{"model": "CTC audio transcriber", "gain_aug_db": 10, "n_mels": 64, "hidden_act": "relu", "kernel_size": 3, "bidirectional": false, "rnn_layers": 4, "learning_rate": 0.005, "eps": 1e-06, "max_steps": 2300, "epochs": 9.4, "warmup_steps": 230}
Rows from block 3, named by matrix and row number. Each number is 50 + 12 x the weight over its row's rms, rounded and kept within 0 to 99. All counts start at 0. After the name is the row's rms in percent of the matrix's.
# conv: width-3 conv (model.blocks.3.conv.weight, 288x240x3), inputs 48-95, a 3 kernel for each
conv.114 115:44 57 64 55 20 00 49 48 47 47 45 50 64 53 83 54 56 45 62 73 66 72 46 32 34 14 29 49 40 60 45 59 54 49 58 65 69 68 63 53 53 57 62 56 30 47 57 53 55 34 28 48 46 41 55 44 56 56 43 39 43 32 33 56 49 49 48 48 31 39 59 28 31 24 20 43 60 79 42 35 26 51 49 53 56 54 52 51 36 41 53 54 54 31 43 67 59 54 61 36 73 46 47 53 59 49 62 55 53 70 49 47 39 51 53 67 56 54 50 41 40 44 99 55 58 53 51 48 46 63 47 46 48 57 54 53 46 47 51 56 51 41 46 88
conv.115 084:59 58 61 73 59 66 56 46 51 51 48 52 31 13 59 53 43 54 69 38 34 44 46 41 49 49 39 26 37 48 43 54 58 41 48 43 43 39 47 50 52 52 48 46 44 60 55 54 50 35 28 27 56 71 74 51 48 54 45 59 30 38 26 47 50 58 49 43 44 57 33 37 46 41 51 56 57 69 30 11 31 57 50 53 52 45 48 59 52 49 38 35 42 34 37 33 12 47 60 38 51 33 45 48 44 89 55 65 42 34 35 67 64 54 99 99 41 53 46 49 12 43 18 47 47 60 54 51 52 57 53 57 26 43 46 54 38 49 41 29 27 53 46 49
conv.116 092:60 41 59 50 69 53 66 55 51 48 40 48 46 70 44 53 54 32 67 57 61 46 50 50 37 29 44 62 55 71 33 57 77 51 75 73 54 55 43 45 44 49 85 69 44 20 39 52 45 53 61 46 28 42 44 48 61 74 65 27 58 78 73 47 35 26 51 44 32 43 41 47 49 51 51 56 50 44 42 79 38 52 34 55 59 38 53 39 52 57 59 53 58 37 47 45 55 40 51 55 23 38 55 52 51 53 47 45 52 61 47 50 50 49 55 44 40 49 53 50 43 51 43 57 52 42 58 49 52 56 58 50 54 43 63 62 48 40 48 49 52 46 57 57
conv.117 084:40 83 65 78 46 58 61 62 54 58 34 23 47 24 99 56 59 57 32 52 57 67 56 38 59 30 37 62 38 38 58 59 34 45 40 48 54 54 51 48 52 49 55 59 64 34 50 47 49 45 43 48 46 67 55 55 42 62 63 56 38 43 52 49 54 53 52 49 56 23 38 55 59 47 68 63 59 48 73 34 63 60 55 45 58 58 58 60 56 48 53 41 43 29 37 22 47 57 45 00 71 39 52 53 50 80 62 59 62 48 52 61 43 55 31 50 75 53 54 50 36 00 53 46 63 60 58 60 49 54 52 53 45 34 31 54 68 54 46 54 31 52 40 25
conv.118 097:22 27 62 40 31 65 48 48 58 51 52 49 34 57 61 54 46 50 33 64 99 76 59 33 60 45 59 59 62 48 52 47 52 52 51 53 43 50 82 48 49 54 52 56 87 42 46 43 46 59 58 20 85 51 26 59 36 49 42 42 41 23 77 53 51 51 55 54 31 40 44 75 38 39 68 52 39 45 34 52 32 38 40 48 54 53 47 38 48 35 49 63 49 61 63 41 45 50 45 23 35 51 48 55 47 27 49 41 30 57 73 43 41 35 42 48 35 46 57 50 18 60 42 55 57 55 47 45 54 52 57 53 44 61 51 64 45 42 48 49 45 50 48 38
conv.119 102:85 48 58 60 29 23 50 61 61 58 48 32 81 22 43 61 65 40 99 81 42 39 48 54 47 71 68 51 41 41 48 37 27 51 38 42 52 42 27 52 62 54 49 42 46 80 49 27 38 25 37 53 40 55 51 48 27 48 56 63 64 00 27 60 57 60 46 55 51 66 38 21 52 44 48 62 55 60 52 25 35 52 57 50 48 55 50 50 55 56 35 42 42 30 35 37 58 39 58 40 38 17 47 58 64 57 41 42 53 35 40 52 54 62 73 51 50 52 57 52 36 05 08 58 47 56 49 50 43 44 53 58 43 37 38 46 53 53 42 32 17 48 44 55
conv.120 135:72 41 35 52 48 88 62 50 46 56 46 43 57 99 27 59 46 54 59 51 27 35 68 53 66 61 47 60 52 60 68 54 42 47 45 47 59 48 47 51 56 48 44 37 26 49 34 41 51 46 55 42 29 46 40 59 67 53 50 42 51 60 55 52 50 52 51 59 49 41 38 47 44 67 53 66 46 59 45 75 59 62 44 52 65 56 47 46 48 50 50 54 45 39 40 50 64 45 50 81 34 33 50 50 52 52 51 46 25 50 33 39 62 47 29 57 31 50 51 51 27 77 34 58 48 37 59 55 51 49 49 45 46 49 48 62 49 60 54 50 53 33 56 45
conv.121 092:32 49 30 80 13 51 48 55 59 30 55 49 78 46 52 36 51 61 36 18 46 41 56 53 51 85 42 39 59 32 46 60 46 55 43 47 42 46 49 52 53 55 39 40 53 39 44 48 35 69 69 28 40 35 63 45 32 51 59 71 69 46 50 54 59 59 47 47 64 02 09 60 89 26 40 39 56 45 60 41 63 43 53 61 49 54 57 60 51 54 22 47 63 35 32 58 26 41 39 52 46 51 42 49 55 32 51 26 51 29 47 66 49 49 58 32 23 64 51 47 18 32 40 40 45 58 46 54 65 49 50 67 58 51 55 46 63 55 49 47 45 61 40 78
conv.122 111:34 70 55 73 77 77 44 47 52 33 51 56 00 14 39 56 58 62 54 82 62 48 51 45 06 09 33 30 66 50 49 45 45 50 47 52 44 52 50 48 47 43 47 58 50 44 51 52 36 47 50 04 42 77 43 80 72 46 48 60 49 68 58 48 50 46 54 51 52 35 51 51 35 50 50 47 39 51 49 48 57 47 47 54 46 49 56 35 47 42 60 65 56 79 60 58 37 69 58 37 55 76 57 61 51 53 52 48 41 65 63 68 61 45 45 54 55 39 47 50 33 50 70 50 64 57 52 49 51 54 51 53 39 47 53 56 57 58 34 59 46 69 52 50
conv.123 062:47 41 48 58 64 54 59 39 46 26 36 39 43 71 45 49 45 56 65 39 64 41 44 27 74 49 46 34 40 38 53 39 55 55 61 50 49 47 56 56 55 47 64 42 48 26 50 34 50 46 48 43 51 40 52 62 42 68 37 35 62 63 30 46 44 42 62 55 52 31 34 72 37 56 60 44 37 52 57 62 51 55 41 44 62 48 49 61 51 56 56 38 34 53 59 29 42 51 48 74 23 21 60 48 47 36 39 15 36 36 45 44 41 27 75 76 35 57 52 52 27 66 13 57 49 49 58 42 46 56 48 48 74 54 49 55 49 40 54 51 51 58 46 30
conv.124 077:35 41 44 58 54 66 50 55 45 47 48 59 72 22 24 45 57 37 62 90 91 60 68 57 34 48 80 40 55 38 43 33 53 54 50 48 40 73 72 57 52 41 61 54 50 32 47 39 63 79 92 55 99 58 57 48 54 51 54 43 69 38 38 46 51 47 59 50 46 51 45 45 55 47 56 49 39 41 55 43 44 34 48 48 41 56 50 43 50 53 47 48 44 64 57 31 41 52 52 41 43 17 52 61 56 44 39 47 61 67 73 55 52 60 64 65 42 52 44 54 47 57 36 47 52 46 42 46 38 59 57 50 50 42 49 43 45 33 36 43 23 60 69 52
conv.125 075:40 46 50 29 53 64 42 47 45 19 70 46 82 49 48 47 48 57 28 60 54 39 62 58 29 45 40 18 43 70 59 45 51 51 48 53 50 48 48 49 50 48 00 40 81 35 43 40 44 58 58 35 18 61 40 41 54 40 47 46 48 42 40 46 58 51 47 62 55 15 77 59 55 49 66 57 43 41 51 60 58 49 49 53 47 45 53 42 40 51 37 59 67 60 42 87 39 58 47 34 64 66 50 58 56 35 63 52 19 35 71 42 59 65 31 40 46 46 51 53 74 56 84 49 58 56 54 50 47 46 54 51 56 49 54 52 62 53 59 56 55 65 58 50
conv.126 071:43 66 61 92 17 19 48 52 64 60 55 38 54 50 60 50 46 74 48 21 56 42 50 50 67 64 16 50 82 15 56 62 52 57 45 50 52 37 47 55 51 52 43 45 43 53 50 55 63 55 45 49 49 57 72 60 46 54 56 76 81 47 41 54 57 75 52 50 55 58 42 53 54 43 49 59 67 60 71 37 35 55 59 66 48 50 71 53 50 51 48 52 41 14 27 49 46 58 41 49 27 26 52 55 62 58 62 55 62 60 46 62 58 50 41 24 35 61 50 42 55 33 11 35 52 65 58 53 57 47 53 57 51 40 52 50 49 61 41 45 46 51 65 56
conv.127 106:40 38 48 35 20 02 44 52 62 47 43 40 63 32 87 45 60 60 47 93 46 65 43 39 39 48 81 72 22 44 65 52 42 46 48 53 40 96 39 52 50 48 65 44 49 58 32 50 86 32 62 41 53 38 40 51 28 55 49 48 30 21 55 57 54 55 52 39 39 54 21 32 56 42 53 45 52 58 58 76 25 45 56 50 50 50 51 49 51 51 47 52 54 39 43 35 51 51 44 31 53 57 44 42 49 37 46 36 57 66 22 54 54 50 62 32 03 54 56 38 48 75 40 53 46 65 56 45 42 58 47 38 34 67 65 47 48 57 46 46 57 53 43 33
conv.128 085:61 31 22 30 55 00 51 55 55 48 54 49 48 80 41 45 44 39 68 51 16 59 53 54 77 64 66 49 50 38 51 45 61 50 53 58 38 46 46 52 56 53 52 55 37 74 59 45 47 41 35 64 36 33 31 54 42 52 49 50 57 48 08 53 53 54 51 52 50 73 54 13 52 61 36 43 39 37 53 64 53 55 53 56 52 43 48 50 58 59 45 56 70 57 39 68 49 38 36 77 47 77 50 51 59 36 40 36 51 62 47 54 42 49 60 56 48 50 54 46 72 38 64 56 47 36 53 49 50 55 48 42 50 53 75 58 38 40 51 59 72 52 41 57
conv.129 083:50 59 38 99 43 50 49 50 44 45 24 28 15 36 58 54 56 80 47 80 73 49 53 41 51 50 44 56 40 45 81 59 29 59 34 54 51 62 95 59 52 42 52 58 60 47 29 28 91 51 30 37 61 45 56 58 48 44 37 51 87 41 47 41 48 48 48 45 53 41 51 46 52 36 56 49 48 51 78 51 66 41 48 51 49 48 49 52 49 44 59 45 61 66 48 51 50 49 45 55 65 26 51 41 51 59 59 23 48 59 64 47 52 37 49 59 25 60 48 44 34 73 48 49 51 51 69 47 41 53 47 49 60 52 56 55 67 54 54 54 49 63 57 48
conv.130 079:43 58 56 33 50 43 50 52 59 54 40 54 33 54 39 36 36 54 40 40 52 63 36 44 54 39 56 48 61 35 49 79 48 63 48 51 37 43 41 49 52 61 47 42 45 61 55 58 36 55 28 48 42 55 49 37 71 50 58 60 44 47 50 52 55 67 49 40 44 19 17 40 41 76 15 45 60 77 42 62 39 46 66 61 46 57 54 54 57 34 49 45 42 45 33 41 44 50 59 73 27 53 52 48 50 46 70 54 56 42 50 51 56 74 64 35 30 52 56 55 02 61 67 46 50 74 37 58 70 36 55 45 63 52 45 33 44 70 46 44 43 54 61 62
conv.131 075:36 54 58 62 47 54 50 38 42 45 59 44 63 44 36 58 40 65 51 59 65 47 44 20 26 32 46 27 39 44 69 39 36 40 41 49 65 47 99 65 50 36 57 53 60 51 61 47 45 28 00 40 35 21 59 47 51 60 40 35 53 52 41 65 55 36 62 46 45 50 89 49 47 52 61 51 58 63 43 46 38 64 33 39 59 41 39 55 44 49 48 42 47 75 43 23 37 49 50 53 57 77 61 51 50 43 61 61 49 40 45 45 51 46 59 63 57 62 48 44 47 52 16 44 52 49 61 42 45 72 54 34 40 28 36 48 43 39 61 48 48 79 49 48
conv.132 090:52 58 51 62 66 46 57 53 61 47 56 49 54 72 18 58 52 59 36 77 79 39 44 60 35 55 41 45 69 44 56 36 48 53 54 40 43 57 63 58 46 51 48 50 56 44 67 44 48 62 46 65 53 53 60 63 64 53 58 60 89 60 23 52 53 53 44 56 56 37 77 35 31 44 46 55 40 55 56 61 29 55 47 59 52 51 58 50 51 57 57 55 49 43 34 54 61 59 38 37 41 41 55 60 55 47 65 52 54 60 64 58 44 67 54 46 70 59 49 50 84 33 54 54 59 52 63 49 48 56 65 64 56 56 50 43 48 61 70 50 50 60 49 61
conv.133 080:60 52 54 18 34 69 43 52 41 64 51 52 37 69 67 59 50 52 40 42 54 60 41 35 34 23 32 37 45 38 68 28 18 45 51 43 52 49 59 57 70 67 33 37 47 33 42 60 42 46 54 18 56 57 47 55 51 44 50 49 30 55 46 54 56 46 53 60 48 45 40 74 35 61 62 46 51 46 34 28 60 48 59 52 56 55 54 41 51 59 54 49 46 43 60 47 49 50 47 48 41 31 56 47 45 60 47 52 46 37 36 42 40 38 29 30 30 52 66 66 22 49 26 38 46 36 60 62 61 39 55 51 53 51 40 43 48 37 59 54 56 43 60 50
conv.134 104:59 50 56 58 26 00 52 45 55 49 52 49 80 53 73 49 58 48 36 35 43 33 63 59 75 53 40 78 26 37 56 51 60 47 49 48 62 64 56 58 55 53 52 43 54 51 63 49 45 37 46 57 00 07 59 54 55 39 52 51 50 27 38 56 52 51 50 60 44 53 53 35 52 60 77 49 64 50 59 33 59 61 45 51 52 55 54 47 55 42 53 54 63 52 59 43 54 37 41 66 99 51 43 48 55 56 53 58 51 45 42 56 53 41 37 66 48 49 51 52 62 09 41 52 51 31 50 48 51 48 43 53 51 45 46 56 52 47 55 44 35 38 55 57
conv.135 072:40 60 43 66 39 27 54 42 52 40 49 42 72 64 70 47 41 55 76 48 00 88 44 07 60 25 36 45 71 30 54 55 81 51 61 61 51 38 42 41 52 65 53 58 44 28 53 13 50 61 51 31 51 25 44 48 47 59 47 65 40 64 32 43 37 41 54 46 50 29 44 22 45 58 44 51 52 49 56 73 63 54 39 61 56 50 58 67 47 69 38 46 67 56 42 43 38 46 36 36 36 37 53 54 57 47 56 53 57 56 35 67 30 39 65 60 39 43 45 57 50 48 38 56 54 42 36 48 63 41 51 66 47 49 56 59 44 45 42 42 62 53 35 58
conv.136 126:64 75 55 88 48 34 54 48 48 58 67 16 62 42 51 59 61 62 36 59 50 40 37 37 37 35 66 82 46 57 60 48 54 55 65 51 41 54 67 46 50 48 52 55 41 60 66 48 53 62 52 37 69 43 66 56 42 52 44 53 67 65 27 52 44 46 46 57 51 38 76 40 52 49 58 55 47 62 47 49 51 50 52 60 61 51 55 53 45 49 54 35 56 46 68 57 54 55 55 19 56 71 52 51 51 73 52 55 43 22 51 50 49 44 64 83 75 29 48 52 39 56 45 48 53 45 52 51 49 40 60 61 59 49 48 46 55 46 59 51 49 49 57 51
conv.137 092:45 41 51 36 31 62 77 34 41 30 40 62 57 56 56 42 40 53 38 56 79 60 49 26 99 46 35 56 46 52 67 57 48 63 59 53 32 40 55 61 57 43 43 49 49 33 45 46 62 50 52 32 56 52 38 50 53 68 41 48 52 68 58 51 38 42 69 59 40 43 42 51 48 43 46 41 38 40 53 67 52 64 26 50 65 42 46 79 50 52 61 47 34 64 54 51 26 23 59 43 32 33 57 54 46 39 40 54 40 58 56 48 47 44 58 72 36 60 59 47 33 73 43 51 44 41 63 43 43 62 52 33 70 58 56 42 34 43 52 61 56 69 52 30
conv.138 098:75 50 38 31 42 48 49 65 45 46 63 48 51 23 88 58 68 33 68 74 31 42 44 68 17 66 66 49 49 55 75 48 65 45 42 40 66 76 32 45 49 48 45 42 29 73 61 29 57 51 60 66 44 40 53 48 39 54 64 40 40 31 58 51 56 50 39 58 71 58 54 54 51 42 61 79 63 41 57 38 79 60 74 35 50 64 39 41 50 46 48 61 60 62 57 61 71 39 28 40 71 33 52 55 60 46 42 50 62 41 08 47 47 52 61 39 41 44 50 33 75 34 76 53 50 36 51 48 47 48 36 36 46 50 49 53 62 52 48 48 55 51 38 54
conv.139 071:44 82 55 52 39 38 42 51 67 53 35 43 45 54 33 46 55 84 43 59 62 42 43 58 44 38 40 25 32 39 83 63 34 33 45 30 30 36 77 53 49 56 28 46 59 44 34 22 59 57 37 60 60 61 50 56 52 37 53 88 55 53 30 53 50 62 46 69 55 36 55 53 47 47 42 49 57 57 53 71 43 43 49 71 45 54 73 53 48 58 37 52 46 61 53 62 35 61 48 34 23 45 44 61 58 76 66 32 17 26 78 45 64 66 38 36 47 60 42 58 64 90 46 39 58 66 49 52 54 46 47 61 54 56 57 45 69 78 63 53 47 52 47 52
conv.140 095:43 21 46 46 58 53 64 46 29 24 39 66 35 82 48 57 39 48 63 44 58 47 48 36 68 39 21 55 32 60 52 49 59 70 76 45 61 42 48 55 49 38 61 45 35 20 57 57 48 43 38 47 56 46 36 47 54 57 36 21 57 77 50 50 45 46 59 60 46 46 45 78 44 52 49 51 29 34 57 66 62 60 38 48 65 41 47 55 59 57 61 50 34 43 77 49 39 35 53 76 34 66 68 56 44 36 39 42 53 50 45 47 55 36 54 55 41 56 53 46 37 62 39 53 44 47 56 44 44 53 47 39 80 67 42 42 45 45 50 54 59 56 62 40
conv.141 152:62 39 50 31 35 62 54 50 52 44 55 52 42 28 47 70 44 41 69 53 42 53 68 53 52 76 41 34 76 45 29 57 85 51 42 45 72 50 40 53 56 59 56 50 56 54 58 40 35 89 95 28 52 80 54 61 58 61 57 57 47 45 62 49 53 58 42 48 49 53 62 53 50 59 37 58 47 65 32 34 47 58 44 53 49 50 47 49 43 30 52 51 72 55 53 78 60 60 67 65 60 54 50 54 61 28 44 69 57 40 52 40 48 59 61 59 66 46 57 52 21 14 74 66 54 48 52 47 62 46 58 61 47 41 48 65 47 35 49 42 37 39 48 70
conv.142 112:59 60 42 63 51 47 60 51 58 17 44 60 10 36 90 48 40 52 63 54 33 45 46 40 53 82 58 26 69 33 38 42 63 51 62 56 33 36 41 44 47 45 47 55 51 31 40 30 53 36 29 53 40 40 44 46 40 55 43 57 44 77 42 44 39 43 55 53 58 44 61 38 34 29 30 53 47 49 49 49 98 54 50 56 55 49 51 60 56 93 43 45 62 52 50 26 43 61 35 41 33 68 53 53 56 19 33 32 41 53 64 64 48 44 53 55 46 51 51 50 45 40 53 50 52 50 44 46 45 51 43 42 55 75 81 63 53 47 42 67 73 45 47 53
conv.143 135:23 50 48 40 54 61 43 46 48 59 62 32 99 34 30 41 54 60 37 69 49 59 68 45 60 41 34 38 65 68 64 48 42 53 52 62 62 44 51 53 44 54 48 66 55 25 29 46 54 63 32 07 05 21 47 21 44 46 49 56 61 63 51 49 46 48 43 50 60 41 56 54 99 32 60 54 46 40 99 57 52 51 44 53 44 45 56 55 43 51 36 61 46 48 52 53 42 69 45 42 50 39 49 45 51 38 56 50 58 58 68 57 47 46 10 30 46 56 35 44 60 58 24 45 68 68 51 50 58 49 49 63 54 52 54 57 60 41 61 49 47 59 32 47
conv.144 125:66 46 54 54 50 69 61 43 50 45 47 73 43 99 59 58 42 58 55 46 65 51 70 47 66 48 50 69 52 61 41 53 73 43 56 53 68 52 62 50 47 50 66 39 53 42 55 69 38 51 62 38 43 36 42 41 90 59 46 39 39 67 50 54 40 50 52 53 40 60 51 53 41 63 52 47 46 61 57 62 35 53 41 72 65 43 61 49 43 39 65 53 51 46 65 65 61 58 58 96 46 24 49 61 50 43 45 71 55 59 43 42 60 50 41 73 46 49 50 43 49 66 37 64 47 46 52 49 54 49 54 40 53 56 47 62 46 65 54 47 45 37 66 50
conv.145 106:58 55 39 30 35 46 46 48 56 62 46 55 57 55 54 60 49 51 71 26 60 39 40 51 43 47 69 29 42 50 43 53 64 68 70 66 44 47 64 47 56 60 45 51 50 50 56 51 32 45 48 62 73 32 51 55 60 55 51 55 53 58 41 48 48 52 62 51 50 54 54 63 49 60 55 45 56 55 33 53 64 40 54 65 49 46 52 42 45 54 50 58 55 76 59 50 42 52 47 43 52 63 59 60 69 59 63 52 15 45 60 37 34 39 94 87 52 49 58 64 62 53 63 46 44 53 41 54 58 49 60 55 61 63 60 49 48 49 54 57 80 43 46 56
conv.146 102:50 48 38 66 58 48 36 55 58 62 60 69 67 40 42 51 62 58 80 99 63 74 43 41 50 44 97 59 33 60 54 40 42 46 50 47 52 80 74 55 53 49 57 69 38 45 50 50 67 66 45 54 66 71 43 39 44 41 45 56 42 49 40 47 46 51 48 49 39 36 71 59 49 57 28 43 44 51 51 30 59 35 49 64 41 54 54 40 45 50 46 37 52 74 66 45 64 62 48 30 42 74 47 40 49 56 46 63 30 74 47 21 39 59 89 97 54 50 51 58 59 38 59 57 69 52 45 47 44 45 52 53 58 56 65 56 60 48 53 54 43 54 45 51
conv.147 098:56 43 45 59 50 11 59 56 40 46 39 23 51 48 31 55 52 45 99 74 33 41 43 41 52 53 46 65 52 63 58 61 69 54 55 52 62 51 48 47 52 49 69 45 27 41 41 37 67 52 34 53 65 99 22 41 38 60 52 38 56 66 18 45 43 41 48 53 60 54 47 47 52 29 11 48 49 53 54 63 63 52 52 50 53 58 46 52 60 63 61 46 39 50 59 95 45 37 53 30 16 99 53 57 44 34 43 41 68 48 45 42 52 54 43 32 45 50 50 38 43 74 86 57 51 50 55 53 53 56 47 40 46 55 67 54 40 31 41 55 56 52 47 53
conv.148 089:49 49 45 29 57 65 74 44 36 39 47 78 48 72 58 48 47 50 48 69 61 74 51 27 86 36 48 61 54 50 58 40 50 57 67 49 46 40 42 54 61 51 52 53 49 34 56 57 45 53 41 38 45 79 38 52 71 66 42 25 49 84 66 51 42 35 69 58 38 34 32 63 50 59 45 47 47 40 42 63 61 66 42 47 61 44 46 55 45 59 63 47 45 65 60 48 34 41 44 67 21 61 64 53 45 34 43 49 42 53 53 58 46 53 59 61 49 47 58 52 43 56 72 56 42 43 53 54 44 53 50 29 63 58 56 53 38 41 53 54 57 58 57 42
conv.149 100:46 47 49 20 39 71 61 44 46 48 45 76 28 63 56 52 41 56 50 30 70 51 52 42 99 68 39 47 43 53 59 76 47 59 63 35 52 51 67 50 54 58 52 34 45 45 39 53 43 32 31 30 73 50 35 39 77 52 41 48 66 72 74 57 50 50 58 55 53 51 19 83 51 51 43 45 54 40 43 63 54 53 50 56 56 41 51 41 40 38 67 53 47 26 61 54 52 32 53 73 08 49 64 64 49 39 49 52 52 49 50 44 58 56 51 51 54 49 48 43 31 91 80 51 45 57 53 51 50 48 55 50 76 70 49 56 55 55 54 70 73 51 72 58
conv.150 098:57 48 56 57 61 15 45 46 45 61 47 50 41 53 57 45 46 49 62 44 69 26 54 59 57 49 55 54 31 86 45 55 45 78 44 27 43 45 45 57 48 38 59 31 49 50 61 54 70 35 64 35 52 42 51 64 66 41 47 39 99 71 31 47 54 49 46 32 41 51 51 92 63 14 47 52 38 46 51 73 34 47 61 42 37 50 54 44 52 52 49 46 42 40 79 71 50 40 60 47 45 30 53 39 45 49 57 72 61 35 33 48 55 50 58 45 35 51 50 41 37 99 51 46 50 52 45 49 44 48 51 46 66 56 46 45 59 41 53 54 46 53 63 53
conv.151 119:65 56 54 66 54 52 50 45 54 52 38 67 51 34 65 56 55 51 67 57 74 61 42 30 73 44 50 55 66 54 70 71 36 50 47 40 59 45 70 49 54 59 50 50 58 34 37 60 58 47 68 33 72 76 50 39 83 50 42 49 51 49 39 53 55 45 54 59 56 46 51 76 53 41 35 45 55 52 65 09 04 49 53 52 55 56 58 44 42 46 52 51 48 40 51 87 61 31 46 38 33 35 53 48 56 57 46 42 56 49 56 53 44 49 61 65 95 49 48 54 50 66 84 50 59 53 51 54 51 49 50 58 59 59 56 74 71 51 59 55 60 56 50 69
conv.152 077:42 51 53 25 19 12 49 49 70 50 56 47 62 46 44 54 54 58 59 82 52 64 48 52 23 33 73 39 52 35 29 48 53 52 37 41 59 58 50 48 45 58 45 43 56 49 57 48 59 51 43 54 44 41 35 37 45 51 43 78 53 40 46 54 52 62 53 45 56 51 38 23 54 76 57 46 57 63 43 43 44 48 50 79 42 52 62 35 47 47 58 48 48 69 56 39 62 54 45 77 76 37 56 41 55 17 49 52 70 66 27 62 67 70 64 51 47 43 41 56 86 32 00 43 53 50 41 50 62 47 46 51 51 34 37 48 39 78 56 42 55 71 46 61
conv.153 084:35 34 52 82 45 39 27 54 56 51 67 42 63 27 68 41 45 50 76 99 55 66 58 37 64 46 41 33 53 45 29 38 45 49 43 59 33 65 67 53 48 51 47 59 62 30 54 44 44 81 68 57 51 45 39 57 27 41 54 54 54 17 66 47 50 53 48 36 44 39 71 45 39 37 56 31 25 57 32 00 58 43 51 50 41 53 54 46 44 47 33 46 56 68 45 49 39 49 43 12 53 51 45 50 51 13 47 53 49 84 54 54 39 34 81 68 35 47 56 52 34 00 38 67 63 47 43 47 47 54 56 51 45 53 58 63 39 40 52 45 48 53 41 52
conv.154 083:51 49 52 43 47 73 50 45 47 46 54 74 46 67 40 53 52 51 27 48 99 56 62 60 86 38 70 62 10 99 73 51 40 44 51 43 46 37 58 48 56 55 54 44 75 32 39 47 43 48 65 65 39 35 56 23 55 43 48 54 47 50 49 53 61 55 53 55 51 21 49 65 42 45 65 55 57 32 60 36 43 58 53 48 54 52 55 52 42 43 56 50 51 47 49 45 49 54 56 52 44 32 50 51 53 51 59 50 51 44 70 49 81 71 34 51 77 53 45 60 93 78 30 50 58 59 47 55 51 45 59 50 61 49 40 64 77 52 56 56 57 68 63 50
conv.155 108:63 51 40 35 33 27 42 63 56 60 49 45 56 33 52 51 65 43 53 45 38 44 56 62 48 69 57 63 65 41 47 55 35 39 31 64 61 56 34 49 55 54 43 61 59 76 48 41 50 52 57 44 48 49 54 42 30 49 65 57 34 17 67 52 55 56 41 55 65 55 37 30 50 28 57 57 60 33 33 35 50 49 65 37 44 60 49 40 50 46 35 59 68 29 40 54 64 48 35 36 79 58 47 56 66 55 38 22 52 56 58 52 55 54 25 45 88 48 53 56 44 10 51 56 61 50 55 54 49 52 52 57 35 40 61 51 58 38 44 40 53 46 46 68
conv.156 056:49 65 53 60 51 74 57 42 58 49 50 32 58 61 53 43 42 73 52 41 50 65 74 44 99 70 39 47 61 40 51 41 45 45 47 40 32 22 81 65 55 41 25 31 81 63 66 46 41 56 30 61 66 44 53 50 47 60 58 86 57 51 64 56 51 59 50 65 46 44 54 38 50 54 84 45 55 54 41 56 57 60 33 64 47 39 59 69 52 58 45 40 50 55 46 15 42 63 26 85 63 82 48 57 50 58 52 45 35 45 86 59 57 45 80 93 60 54 56 63 54 41 21 53 40 54 52 50 62 63 51 69 50 51 38 72 47 63 58 51 48 67 54 39
conv.157 103:58 53 48 41 29 67 56 54 49 65 36 52 45 73 67 59 51 48 63 55 49 48 36 37 54 50 71 47 43 58 53 47 21 49 45 51 46 51 54 47 53 48 24 35 50 35 29 32 39 39 50 59 31 14 45 67 49 55 54 40 32 48 61 55 53 47 54 54 48 26 24 76 34 64 77 72 51 47 46 43 49 58 48 47 58 53 51 50 42 45 51 47 46 43 47 26 56 44 42 65 28 35 54 51 52 66 35 19 51 26 12 51 45 42 46 39 26 50 52 54 37 74 44 68 55 45 50 47 48 41 45 48 61 50 48 71 55 62 56 61 57 48 49 51
conv.158 103:59 50 43 53 31 53 53 53 49 41 51 79 40 47 54 50 44 44 38 42 81 28 37 70 38 33 56 52 27 68 63 43 38 47 51 50 37 49 64 43 52 49 41 58 50 38 35 50 36 33 61 66 84 71 48 59 63 46 48 44 40 54 44 53 58 47 50 54 49 37 54 57 42 40 54 54 51 34 69 24 26 60 56 48 52 56 51 56 41 49 43 46 38 46 51 53 47 65 71 57 44 35 50 54 49 51 52 56 57 89 96 49 76 67 56 65 51 40 44 51 53 99 98 55 56 64 60 50 38 45 52 41 43 48 43 45 61 46 52 47 46 55 57 51
conv.159 095:59 44 33 40 50 48 47 58 48 51 64 37 64 24 43 43 48 51 25 21 44 33 56 63 71 82 25 68 80 28 44 53 34 51 46 51 45 37 41 53 53 66 46 59 60 53 55 47 34 58 55 35 31 49 65 50 38 44 71 66 52 41 53 57 67 68 44 57 77 82 55 55 65 38 48 52 54 40 44 45 54 49 53 43 45 61 46 54 56 57 28 58 63 40 41 58 71 50 26 53 61 52 45 57 59 52 53 39 45 49 59 44 33 49 37 56 81 50 52 62 34 00 35 53 55 46 55 64 58 48 57 68 44 40 44 52 59 39 48 40 46 41 45 62
conv.160 100:62 72 58 92 58 49 53 49 50 43 48 28 12 94 35 50 55 66 28 45 54 53 25 39 34 36 58 50 70 27 57 34 38 51 49 48 50 53 56 54 58 48 54 57 37 50 78 60 47 47 44 87 91 52 50 90 54 56 54 64 62 52 42 60 53 54 51 55 56 36 73 22 40 49 34 53 48 75 48 66 55 52 54 59 57 49 54 51 54 44 49 53 43 37 33 48 50 56 35 75 45 38 52 52 52 71 63 72 66 58 42 41 43 49 55 47 50 60 64 53 33 55 24 51 44 40 59 54 49 52 58 45 63 54 45 48 42 68 66 47 54 43 59 49
conv.161 104:50 52 47 73 56 47 51 60 41 44 50 69 67 36 07 52 58 44 67 38 61 49 53 61 48 51 26 63 28 69 57 51 71 63 48 49 43 50 51 43 56 55 51 56 40 48 60 78 57 53 34 60 28 30 44 41 75 55 50 43 44 42 21 49 51 45 58 50 65 41 52 46 49 40 37 49 65 46 62 08 00 59 57 57 51 55 49 73 61 50 47 30 47 49 56 72 35 31 66 45 59 82 54 40 44 51 49 75 60 52 66 55 59 69 77 82 99 53 57 54 38 24 34 58 47 55 47 60 54 54 58 54 54 42 44 45 57 57 53 48 43 59 59 59
conv.162 116:53 51 42 50 56 69 48 53 58 73 46 37 49 35 15 49 52 55 55 46 46 70 56 67 63 66 46 61 84 11 43 67 51 54 50 45 52 52 51 42 50 55 55 63 49 92 68 40 52 97 75 52 55 51 59 53 40 48 58 67 55 43 27 49 48 58 49 57 48 92 55 40 45 58 36 35 65 56 54 44 53 54 55 59 48 54 54 48 55 57 55 54 49 44 51 72 78 33 25 44 34 25 47 53 51 45 57 37 68 68 42 57 48 60 61 47 36 47 55 56 62 02 41 42 21 36 49 54 59 51 62 53 53 37 28 51 43 50 38 48 27 57 62 65